Weights of a small sound classifier.
Model: 3.53M parameters, log mel input, norm batchnorm, activation mish, depths [1, 1, 2, 1], widths [96, 112, 144, 176], rnn gru.
Training: normuon at rate 0.0079, batches of 64, held-out accuracy 98%.
Data: trained on synthesized solo parts of chorales (CocoChorales), 39062 training examples.
Rows from block 4 of a small sound classifier, named by matrix and row number. Each number is 200 + 30 x the weight over its row's rms, rounded and kept within 0 to 999. All counts start at 0.
After each channel's rows are labels from the 100 clips, of 14976, where the channel reaches its highest value: "lies over" is the class under the peak. Only what is clearly more common there than usual is listed. The data: synthesized solo parts of chorales (CocoChorales). In brackets: how many of the 100.
# conv: width-5 conv, stride 2 (model.blocks.4.conv.weight, 176x144x5, each kernel summed), inputs 72-143

conv.145,194,166,237,170,195,272,194,214,227,186,193,196,249,209,182,190,191,216,238,192,246,212,184,270,191,242,159,199,187,173,226,266,212,189,160,141,146,195,221,173,170,194,178,167,253,167,208,208,209,202,180,218,209,205,207,247,203,222,206,197,187,227,226,185,138,166,179,274,192,211,246,187
lies over: F#4 (27)

conv.171,182,185,229,164,189,159,267,164,195,233,198,162,225,224,267,203,212,255,171,206,193,191,219,219,220,256,182,187,209,223,182,217,178,228,205,229,200,270,170,213,186,206,165,204,226,179,220,191,198,224,224,230,176,232,184,259,241,213,192,201,186,235,211,226,250,209,233,240,246,192,219,161
lies over: D3 (34); E3 (31)

conv.71,199,261,289,227,180,246,160,217,190,213,198,232,200,175,175,149,179,185,178,253,170,185,163,213,173,175,215,184,176,153,191,208,242,154,199,184,186,262,205,169,209,202,196,176,195,200,163,169,211,187,224,193,150,193,139,198,212,180,244,228,256,207,198,227,136,155,213,197,261,178,171,223
lies over: A4 (64); G#5 (31)

conv.131,199,218,251,151,171,217,198,206,200,170,190,164,241,198,222,233,180,219,207,238,213,151,222,310,221,206,222,186,168,208,216,218,204,198,211,230,180,206,210,194,215,205,171,233,174,247,193,181,308,162,237,176,235,200,206,196,218,180,213,213,233,226,187,211,147,180,166,261,158,180,210,234
lies over: A4 (60)

conv.70,186,185,154,163,222,197,192,227,255,190,164,214,207,216,185,182,192,203,186,242,163,228,221,199,219,172,184,213,229,211,185,190,216,185,204,214,166,203,216,169,205,198,200,148,214,177,193,210,212,179,141,179,243,212,193,188,219,229,179,208,255,163,207,196,235,210,134,188,159,217,200,163
lies over: B3 (40); F3 (27)

conv.153,184,172,176,190,204,182,192,223,174,165,220,196,225,219,208,143,218,204,256,211,163,183,238,162,224,222,223,203,191,160,219,233,213,245,220,146,208,246,271,215,220,128,217,218,193,193,236,154,215,165,193,255,172,225,205,212,231,227,256,173,205,223,211,207,166,178,206,186,208,207,225,226
lies over: D3 (33)

conv.4,206,195,159,211,249,221,185,195,246,223,162,220,202,162,185,196,211,215,234,188,188,252,285,165,171,190,217,176,191,175,185,194,262,192,146,218,187,170,195,174,187,172,167,228,237,299,199,207,192,201,230,193,182,192,188,144,200,223,183,145,262,171,180,152,196,185,241,200,212,197,173,184
lies over: D#4 (28); F4 (26)

conv.155,191,177,174,193,186,186,224,256,214,183,179,169,260,151,199,247,234,283,222,190,180,196,174,234,209,239,279,249,190,205,138,195,166,274,217,206,213,193,230,237,167,232,215,216,208,183,238,218,146,223,254,191,220,187,206,230,182,173,202,198,193,180,146,207,194,213,184,196,231,186,207,175
lies over: E3 (38); D3 (33)

conv.31,194,187,240,210,220,186,184,155,211,184,228,206,212,201,188,178,183,217,211,205,197,151,194,163,207,230,208,189,161,240,230,209,188,272,170,151,231,191,223,207,223,199,171,217,212,218,221,203,233,190,253,222,242,217,196,184,185,187,234,201,207,201,255,190,145,180,235,182,284,231,163,286
lies over: E3 (39); D3 (36)

conv.147,193,202,211,267,200,153,242,185,188,179,181,225,219,172,223,249,207,214,212,235,222,183,162,189,205,214,191,235,215,188,212,183,182,200,245,164,221,228,222,249,222,168,199,222,248,182,183,199,175,199,208,198,261,233,227,220,194,177,169,225,174,175,168,163,192,154,212,174,210,238,216,200
lies over: E3 (37); D3 (31)

conv.109,222,180,191,224,169,206,189,213,232,167,160,181,232,224,199,213,208,242,205,192,192,220,177,254,221,219,230,208,217,187,210,253,238,249,158,181,193,174,230,243,219,212,224,217,148,187,179,229,217,201,239,196,270,209,211,180,212,165,163,233,166,173,213,205,196,175,187,217,219,197,141,208
lies over: E3 (33)

conv.148,183,195,228,173,209,229,211,161,239,175,163,189,154,211,234,177,219,249,265,174,189,273,192,177,203,188,156,146,250,172,201,220,187,174,225,205,161,165,275,232,144,157,227,224,209,232,215,179,176,214,228,187,247,213,187,231,188,199,183,214,180,151,213,139,260,186,198,182,206,198,168,216
lies over: B3 (87)

conv.34,231,243,218,187,251,114,220,187,223,178,194,192,190,231,235,163,221,208,208,196,221,206,232,150,224,192,182,187,209,146,183,155,219,172,211,163,205,188,166,193,279,262,198,233,213,134,241,234,162,226,186,214,173,234,256,177,177,186,212,238,197,187,204,177,166,246,192,227,162,230,196,266
lies over: D#5 (47)

conv.29,131,186,206,174,219,174,204,171,200,210,189,180,195,257,185,199,224,206,183,182,223,258,202,173,196,170,175,189,202,213,188,181,145,218,207,205,192,241,193,200,266,217,188,201,248,201,196,226,272,253,156,207,192,254,252,250,180,181,210,210,170,247,138,171,244,177,212,221,208,125,222,258
lies over: D#5 (96)

conv.108,240,167,211,141,158,181,147,168,125,179,218,198,201,220,144,219,144,203,235,193,174,217,231,235,180,170,222,232,134,235,165,235,201,176,197,185,171,150,173,241,200,173,200,166,181,216,190,164,206,189,202,203,239,150,196,156,174,176,149,212,221,234,243,180,174,228,187,147,203,236,166,226
lies over: D3 (29)

conv.117,191,251,238,211,176,284,228,159,211,235,223,264,171,217,211,169,181,167,277,205,190,223,176,165,193,175,223,239,199,223,249,230,199,177,250,239,215,264,234,180,186,211,203,255,246,186,188,196,206,224,210,180,189,202,189,209,217,173,209,190,183,198,248,223,185,235,191,202,188,188,250,175
lies over: A4 (71)

conv.88,206,179,215,210,243,232,239,164,200,242,238,197,183,218,216,203,197,192,197,168,219,120,189,131,228,195,222,238,192,233,236,148,187,190,173,222,178,190,175,229,255,198,202,205,214,214,198,229,119,266,179,217,204,242,228,220,215,149,185,214,168,178,217,228,186,218,206,215,171,236,235,237
lies over: A4 (25)

conv.79,162,292,233,261,176,127,194,196,182,199,211,196,215,204,187,228,196,226,225,169,178,203,262,169,210,224,275,226,208,242,179,214,196,192,231,177,195,192,263,249,180,223,208,193,213,256,207,198,157,206,200,181,238,225,201,156,213,191,186,218,239,177,157,212,185,235,165,159,205,176,224,204
lies over: D3 (34); E3 (27)

conv.123,225,177,228,228,213,133,180,237,166,217,261,219,180,179,243,177,233,187,171,196,182,135,189,246,185,186,201,156,215,231,202,209,199,207,186,157,225,197,143,179,171,214,175,175,207,238,178,201,229,228,145,178,169,255,217,194,222,193,128,202,189,166,198,186,177,178,293,216,232,247,189,233
lies over: D#5 (76)

conv.8,203,236,250,176,201,191,209,148,147,202,232,180,212,217,236,186,193,237,233,172,227,233,170,149,249,173,227,184,186,200,222,176,180,205,197,198,250,235,171,234,196,207,247,203,174,189,252,216,199,212,209,213,236,255,204,189,200,199,151,200,207,241,214,182,223,218,177,267,270,167,187,232
lies over: D3 (41); E3 (25)

conv.164,210,239,223,187,176,153,184,158,200,164,208,250,158,201,202,197,165,210,187,207,209,249,225,173,214,232,190,190,161,162,214,246,179,159,245,216,166,240,187,187,189,169,221,164,202,249,166,166,175,206,185,243,185,193,214,209,162,151,271,228,167,180,238,213,177,180,185,201,185,186,144,192
lies over: A4 (27)

conv.94,213,218,221,256,193,220,149,170,189,186,249,190,196,203,173,210,192,181,194,208,214,191,243,150,159,217,152,187,230,194,194,187,240,179,194,154,173,175,166,222,241,196,198,165,222,208,193,150,174,164,140,123,211,156,226,181,266,166,231,192,266,136,185,192,233,183,199,157,198,236,216,210
lies over: A4 (34); A#4 (29)

conv.1,220,212,181,150,226,219,192,175,222,224,162,192,234,208,231,163,152,255,235,202,201,239,187,159,148,166,238,182,254,222,187,204,181,183,234,198,169,183,194,239,218,219,170,236,222,241,178,196,193,213,197,199,224,163,200,186,219,183,240,215,201,183,200,187,232,228,178,167,209,209,203,145
lies over: B3 (47)

conv.0,201,204,180,212,254,177,259,148,222,160,184,204,183,200,237,240,234,223,211,206,195,173,257,177,180,172,138,178,193,220,199,203,213,229,174,198,207,162,182,200,205,244,136,216,207,201,164,283,239,220,193,170,182,217,255,227,186,153,185,193,207,284,168,221,272,241,178,198,193,252,200,193
lies over: D#5 (63); A#4 (27)

conv.129,210,220,204,172,204,228,139,172,196,164,225,205,233,174,220,172,181,215,246,198,205,207,188,195,225,210,265,197,147,202,190,214,205,241,159,206,170,201,226,272,162,139,187,238,198,206,176,241,225,203,209,245,201,207,210,204,153,215,229,192,149,222,194,193,203,246,169,205,254,257,203,227
lies over: D3 (42)

conv.159,227,209,249,183,200,159,203,130,169,187,201,166,221,196,249,193,183,228,190,228,210,230,184,182,178,160,204,232,145,203,157,198,193,228,209,249,199,236,172,188,175,201,220,173,238,167,184,156,205,193,236,210,196,210,135,161,230,144,221,218,234,189,271,225,206,166,206,182,202,186,181,184
lies over: A4 (100)

conv.126,207,147,225,192,167,176,132,221,217,206,218,168,197,202,206,191,249,190,224,237,257,236,177,241,185,285,241,195,241,191,243,197,198,205,160,147,196,209,248,181,199,209,242,191,206,158,236,209,189,160,199,201,206,213,178,175,186,157,280,204,174,173,240,226,208,156,200,207,205,253,230,193
lies over: G4 (25)

conv.69,171,124,198,150,166,179,152,136,247,220,177,222,178,181,190,199,168,214,234,167,199,175,179,177,169,149,167,222,170,223,164,234,212,154,198,253,200,210,162,225,220,178,185,191,211,200,234,160,213,156,154,226,232,198,202,184,195,192,255,222,184,229,197,240,217,236,182,189,197,169,209,235
lies over: F#4 (37); G4 (31)

conv.93,223,207,230,211,163,239,174,187,164,242,171,176,196,213,204,186,145,224,147,196,183,186,187,215,187,173,177,188,136,247,179,196,230,222,209,223,167,205,150,182,156,163,183,238,248,197,199,189,228,180,207,154,218,182,174,158,243,179,241,193,270,241,194,226,137,184,209,204,212,210,213,196
lies over: F#4 (51); G4 (25)

conv.37,191,232,211,198,209,234,156,153,180,186,196,224,239,206,194,219,129,242,230,173,231,240,180,200,202,104,180,167,238,180,199,261,157,211,170,200,185,230,187,236,228,227,248,181,162,184,228,196,165,145,164,213,241,194,201,190,174,207,162,196,183,177,192,170,204,143,175,181,195,226,190,164
lies over: C#4 (53)

conv.91,239,190,210,171,187,162,146,227,214,206,222,257,242,186,201,199,171,199,193,191,151,230,169,210,213,184,164,155,251,261,206,205,214,212,221,162,155,211,238,181,167,206,209,225,223,156,206,162,228,194,164,184,189,166,154,182,216,230,208,211,212,223,189,137,241,188,217,250,180,206,180,209
lies over: D#4 (28); A3 (26)

conv.167,209,215,144,209,181,199,209,192,220,232,182,225,201,197,190,197,238,249,242,190,162,136,170,182,205,229,232,197,233,226,205,184,235,229,215,203,178,258,199,248,201,167,212,245,248,195,261,215,247,235,207,211,232,152,195,241,133,194,181,232,179,202,230,199,192,154,235,196,249,216,255,210
lies over: E3 (31)

conv.116,232,152,164,223,243,260,207,240,249,216,174,197,193,190,222,225,206,188,248,175,197,203,220,181,206,200,228,230,185,237,194,188,189,189,201,245,237,226,153,193,185,225,200,233,253,178,194,217,190,232,211,229,196,163,204,151,170,246,166,174,188,235,179,186,242,234,174,219,167,231,225,175
lies over: D#5 (65)

conv.128,202,204,168,228,163,144,230,187,184,172,260,208,189,173,204,215,195,233,246,178,233,158,234,166,225,239,249,251,194,186,219,274,213,260,190,195,194,189,184,185,264,160,223,232,206,209,197,216,163,212,254,273,201,184,214,180,201,191,173,183,181,177,186,229,243,169,163,156,206,238,187,188
lies over: D3 (49)

conv.157,166,184,200,206,212,228,186,258,223,215,182,199,217,202,231,231,201,166,155,250,178,214,214,291,137,223,182,214,216,204,201,284,181,215,200,191,148,244,259,216,209,215,227,155,221,224,230,196,203,250,223,180,181,205,208,216,236,186,163,230,180,209,192,180,223,177,229,148,234,245,272,207
lies over: D#4 (33)