config.yaml
arch: "crnn"
model: "sound classifier"
dataset: "synthesized solo parts of chorales (CocoChorales)"
train_examples: 39062
gain_aug_db: 6
time_shift_ms: 50
n_mels: 80
hop_length: 160
input: "log_mel"
spec_augment: true
win_length: 400
targets: ["instrument"]
num_classes: 13
norm: "batchnorm"
activation: "mish"
depths: [1, 1, 2, 1]
kernel_size: 5
stem: "single"
widths: [96, 112, 144, 176]
rnn_width: 192
rnn: "gru"
bidirectional: true
rnn_residual: false
rnn_layers: 5
label_smoothing: 0.05
loss: "cross_entropy"
optimizer: "normuon"
muon_scale: "match_rms_adamw"
lr: 0.0079
momentum: 0.95
nesterov: true
orthogonalizer: "polar_express"
adamw_lr_other_params: 0.003
grad_clip: 5.0
steps: 3100
batch_size: 64
epochs: 5.1
lr_schedule: "cosine"
final_lr_fraction: 0.01
warmup_steps: 150
weight_decay: 0.0
adamw_weight_decay_other_params: 0.05
Rows from block 3 of a small sound classifier, named by matrix and row number. Each number is 500 + 50 x the weight over its row's rms, rounded and kept within 0 to 999. All counts start at 0. Numbers have three digits each.
Before each channel's rows are labels from the 100 clips, of 14976, where the channel reaches its highest value: "lies over" is the class under the peak; "responds to" is what is common among them. Only what is clearly more common there than usual is listed. The data: synthesized solo parts of chorales (CocoChorales). In brackets: how many of the 100, against the usual share in percent.
# conv: width-5 conv (model.blocks.3.conv.weight, 144x144x5, each kernel summed), inputs 72-143

lies over: silence (80 vs 12.2)
responds to: clarinet (37 vs 8.8); horn (29 vs 6.8)
conv.44:489520548450442533546486493426556484506449470616526442518557445450468550621508476453448435564469526516539415497601506494450483476481462530474486450453499480443467494644519491515508390554453469506422547481464460498520

lies over: A#4 (51 vs 4.1); C5 (30 vs 3.8)
responds to: clarinet (94 vs 8.8); note A#4 (65 vs 10.7); note C5 (43 vs 10.3); note G#4 (29 vs 9.1)
conv.52:500530587557550545511500442584511485585477450458539485478493526517506537483380513519578533576500386474484501562458496470604503511470498552527428442526446553564510497642434518552508409500454479426475509601532501465523

lies over: A#2 (25 vs 0.2); B2 (25 vs 0.2)
responds to: tuba (100 vs 8.7); note B2 (27 vs 0.7); note G3 (27 vs 6.3); note A#2 (25 vs 0.5)
conv.90:515511510477433502339542554461464500489560423463501479540477506497480537532611526450571507511557540503460695465506497455533501475510537555480533488518560458420530467452470533443404477509485555569494449488487539488483

lies over: B4 (48 vs 3.7); A#4 (29 vs 4.1)
responds to: horn (96 vs 6.8); note B4 (58 vs 9.4); note A#4 (50 vs 10.7); note C5 (36 vs 10.3)
conv.27:543495483468423475483411460485405428492498558484542463447433405535548563511473437496419543479500571520449524469488452453430499662511553551589466447479514470475482499488447553494471570437462501499503533461429506501559

lies over: D4 (32 vs 4.5)
responds to: trombone (96 vs 7.2); note D4 (47 vs 12.8); note C#4 (39 vs 11.7); note E4 (38 vs 8.6)
conv.76:448421492451520562476456392557460553513524498581505425463524525490427514507449503443556430575583470500485433507491492457524444465478493556512513424489523501409479474525493549501489458519400500618541442577442417458570

lies over: F4 (93 vs 3.4)
responds to: trombone (95 vs 7.2); note F4 (94 vs 9.1); note D#4 (45 vs 11.1); note G4 (26 vs 7.5)
conv.41:546501540552524527505463450517458512406501487522553451461566495500502512442487494534519473433499435611501513520467501465527484499526427550478453597447486421467471560421546502525531592505433552596518561575506433604538

lies over: D5 (71 vs 2.9); A5 (28 vs 0.8)
responds to: violin (99 vs 13.9); note D5 (71 vs 8.2); note E5 (31 vs 7.7); note A5 (28 vs 2.2)
conv.132:448431467495512415499461458497434576456478469523435527410571531500562555558548457436498549426511485559588458432539449494465423552510388457387574508535516448528472466541599483462480476472565472451479574571438463499408

lies over: G5 (71 vs 2.4)
responds to: note G5 (72 vs 6.3); clarinet (48 vs 8.8); note F5 (46 vs 8.3); flute (42 vs 8.2)
conv.80:498471554444517596495485418552549481520423394511514437436476462526570554683463436437512549498493482524481550450430531546485456498437465527425406518485677473510542501528450534461487564532512574512470488514447470427525

lies over: B4 (51 vs 3.7); D#5 (43 vs 3.2)
responds to: violin (99 vs 13.9); note B4 (54 vs 9.4); note D#5 (44 vs 9); note C#5 (25 vs 10)
conv.143:527468501606531468552559541553583592401470484401455486538437528554449441453506472469448516445477440458510480486556504475441454540643570433550425518545476447494457456517399512472396448551457496537533471522499444404513

lies over: D3 (38 vs 0.9); E3 (27 vs 0.7)
responds to: tuba (100 vs 8.7); note D3 (45 vs 2.3); note A3 (42 vs 8.6); note E3 (35 vs 2.7)
conv.89:483540501427448470507478503544498533519523449484526435564494547462482514506477492464581528494584477446516606496436508473481575452438580575586468481497535468438497509574476485467457456526492547412522513509617521472545

lies over: A5 (58 vs 0.8); D5 (30 vs 2.9)
responds to: violin (100 vs 13.9); note A5 (60 vs 2.2); note G5 (40 vs 6.3); note D5 (32 vs 8.2)
conv.10:576459431522511422506506436548391505487397407447449536476494535413573430467414516443398402489514525451451477468483567525518505540453443466459532552402476509535512412477566448514465444499470479502537501499487425445468

lies over: D#5 (44 vs 3.2); A#4 (42 vs 4.1)
responds to: oboe (93 vs 8); note A#4 (47 vs 10.7); note D#5 (46 vs 9); note C5 (34 vs 10.3)
conv.119:458528507557556539483471516508520419514589453554546463569461522525458466504445517509525478654497492512433462598533512530532484406488455501358514484453465567543477476579492537546570475573457493402511557429505478446479

lies over: F#4 (44 vs 3.1); G4 (40 vs 2.7)
responds to: viola (100 vs 8.5); note F#4 (51 vs 8.4); note G4 (44 vs 7.5); note G#4 (26 vs 9.1)
conv.15:649496471543417530544460483454586472564450462464467500456535419531403540500439617532470431519507528539524439463478491528473545558486444532542471517467494432553592498547554374539538508471482499541523560494416471499473

lies over: D3 (55 vs 0.9)
responds to: tuba (100 vs 8.7); note D3 (58 vs 2.3); note A3 (44 vs 8.6); note G3 (35 vs 6.3)
conv.31:503635569509449539476547577478502484505493447465434456573508539455498556527457529553508576600531556439524502445463547505580525577469499475445553526510501628445347380457440507557399562542446481524507525435555497411509

lies over: B3 (42 vs 2.9)
responds to: bassoon (76 vs 8.1); note B3 (50 vs 9.4); note A#3 (26 vs 10.2)
conv.100:508501516518516551434521471462486510536474537547407493424590446412476494644530504447517472507485513497572583481457517572428509509459590547533501452514570543513457494511539620535524491549506485492510387461492444447493

lies over: D4 (36 vs 4.5)
responds to: bassoon (100 vs 8.1); note C4 (44 vs 10.9); note D4 (44 vs 12.8); note B3 (42 vs 9.4)
conv.136:382390513434470607541580492583421511527431426556536414462436549490479500555449503492513505497480470485442535516429466535619408470498479624492464521510471548531471521529442533483470463402489513485419438467526506498530

lies over: D#5 (29 vs 3.2)
responds to: oboe (70 vs 8); note D#5 (34 vs 9); note C#5 (27 vs 10)
conv.107:618487554483635521541546514450624443494544415541545457482476531594544547547563530447559477492480436494533504541518474489432509507505423427468540530516571430492564440473560548403482528502486484556495503510454395597487

lies over: F#4 (45 vs 3.1); G4 (28 vs 2.7)
responds to: oboe (55 vs 8); note F#4 (52 vs 8.4); note A4 (47 vs 9); note G4 (44 vs 7.5)
conv.48:496555530475513442467573404526423447442476421402601479473481486497535508465472502487520457528472577429450462618422551532510469413516573518447507559523492464549510464543581449570456496473493597560457664506504490643447

lies over: F#4 (81 vs 3.1)
responds to: clarinet (100 vs 8.8); note F#4 (88 vs 8.4); note G#4 (44 vs 9.1)
conv.72:549514540436466492532525422599508554538535518461577469451506560483437497481472605450485461484429498620578502506498433515472449477435439478444534520514460528479576471627620479522470424452473531599466521589468475543424

lies over: A#4 (55 vs 4.1)
responds to: note A#4 (58 vs 10.7); violin (48 vs 13.9); tuba (28 vs 8.7)
conv.127:503542536460537640555463450449495487530492487483490524436508541464465509552510384450516497493465563548507569594447518536522451557510581479520513447553429501452468566463400485444499558531442483526375549489428569448422

lies over: D3 (43 vs 0.9)
responds to: tuba (100 vs 8.7); note D3 (49 vs 2.3); note A3 (36 vs 8.6); note G3 (33 vs 6.3)
conv.30:471521502516512531557464515534461447553471536505453440557459631484543464510470481483562564529524580540482560520461453554521527592471520547593430487525490453526453455543507518576403477505520507615441545499528481371559

lies over: A3 (26 vs 2.6)
responds to: double bass (94 vs 1.8); note A3 (40 vs 8.6); note G#3 (29 vs 8.1)
conv.103:437517478558412501448521570478507457540531479518467567530469459471508475473439596574436556564543539446432525488492473441570592488436480525554558592501453442432548463422441627496448521631569433408511573515465469499552

lies over: D3 (52 vs 0.9)
responds to: tuba (100 vs 8.7); note D3 (56 vs 2.3); note G3 (29 vs 6.3); note A3 (28 vs 8.6)
conv.13:453471529584505398534505510555502496540608500444544531570477517427515524505424477418499538492523496437524561568538618435480492476426528450449508543497519463586502560426429488477480483575615486479452599502499467606529

lies over: D3 (34 vs 0.9); E3 (27 vs 0.7)
responds to: tuba (100 vs 8.7); note D3 (42 vs 2.3); note G3 (37 vs 6.3); note A3 (36 vs 8.6)
conv.46:559602494468421521472511470477472474459588499391529539538487477478467511516384516492471463521556477473494495539498490440469588526507492521531503576558598527532383508467436400446484569392462425527444487460507541499544

lies over: G5 (99 vs 2.4)
responds to: note G5 (99 vs 6.3); trumpet (99 vs 8.4); note F5 (63 vs 8.3)
conv.25:535575643471459544455591500495471607511500522472521563534428508471502461628504455525442545559430572515490472552513572459425522493534543486460528514589487449565563617546490514485456506559572443452444414486518506463505

lies over: A3 (40 vs 2.6)
responds to: tuba (97 vs 8.7); note A3 (57 vs 8.6); note G3 (26 vs 6.3)
conv.63:489450461538490529485380567502543460519548580438519475442483574467462529510596463459515501458509551550541618557501434461497449557551436587561465427523395423440474486472428476575516590492454525590459500565433514493464

lies over: F4 (49 vs 3.4)
responds to: cello (68 vs 9.9); note F4 (55 vs 9.1); note D#4 (35 vs 11.1); note E4 (31 vs 8.6)
conv.64:478549458557505439393473589416415487443441408588486550562574460530481475557567516533440448482455504476547508406483565521557442508537488447544599542506531464472565486601539479483544478476593571545519548501493405572480

lies over: silence (32 vs 12.2)
responds to: tuba (31 vs 8.7)
conv.112:540575512512569458513503438450527549457402570503490498609574500465423503477463385464465464538582504445446482615471504539476534498512497476476425474469517525534476473497496445487583483550436488453556517571421617452500

lies over: G4 (41 vs 2.7); F#4 (40 vs 3.1)
responds to: oboe (100 vs 8); note G4 (49 vs 7.5); note F#4 (43 vs 8.4); note A4 (33 vs 9)
conv.20:531507491578610471537563476442529485497455475489582502502483517538445542457664497538429437516535405504489553620513534448484506492507544470543557532517487583548494559500449543469453515510526642559485494509437469506508

lies over: A4 (25 vs 3.6)
responds to: violin (47 vs 13.9); horn (37 vs 6.8); note A4 (34 vs 9); note D#5 (25 vs 9)
conv.128:505509501553521480453454535518571511449524469454485570463465494583548507510477560485485570436477507508515448508493448572445498595490421514512527453473490463497577485371570587516447436486466495498568555535454484505502

lies over: D#5 (55 vs 3.2)
responds to: flute (100 vs 8.2); note D#5 (67 vs 9); note F5 (48 vs 8.3); note G5 (35 vs 6.3)
conv.14:469527526459537426437524523488443462476439473543484486415485462556428453559575495544429574421563508456575532421438481459449496580531557411520481464455599432523474421495455459481550499461532455551471499398421490452453

lies over: C5 (30 vs 3.8)
responds to: horn (81 vs 6.8); note C5 (40 vs 10.3); note G#4 (32 vs 9.1); note A4 (29 vs 9)
conv.18:454463498443523371488439528631431414435536491467440461424526456484540461547518502603577540426475548539395474467521470453530600428437576528448582483477577574456428463475404487477493568506502513485543455509508407505538

lies over: G4 (38 vs 2.7)
responds to: oboe (81 vs 8); note G4 (43 vs 7.5); note F#4 (30 vs 8.4); note A4 (30 vs 9)
conv.81:547521635467419473464465507516563474436528522509533539513557445544511542501546528465577487465455422502565520435451521611483428565450468519520414433488566440507528493419467563489493446453532483638487516547408427568428

lies over: A#4 (34 vs 4.1); B4 (26 vs 3.7)
responds to: oboe (99 vs 8); note A#4 (43 vs 10.7); note B4 (37 vs 9.4); note C5 (36 vs 10.3)
conv.137:536459559582591477531509540480463523576581493567578489627432476519462588525517503464573489580496501527486485581550509520424490463493541563541483464571470428460464487473469451477468492487515553459388580520570450423542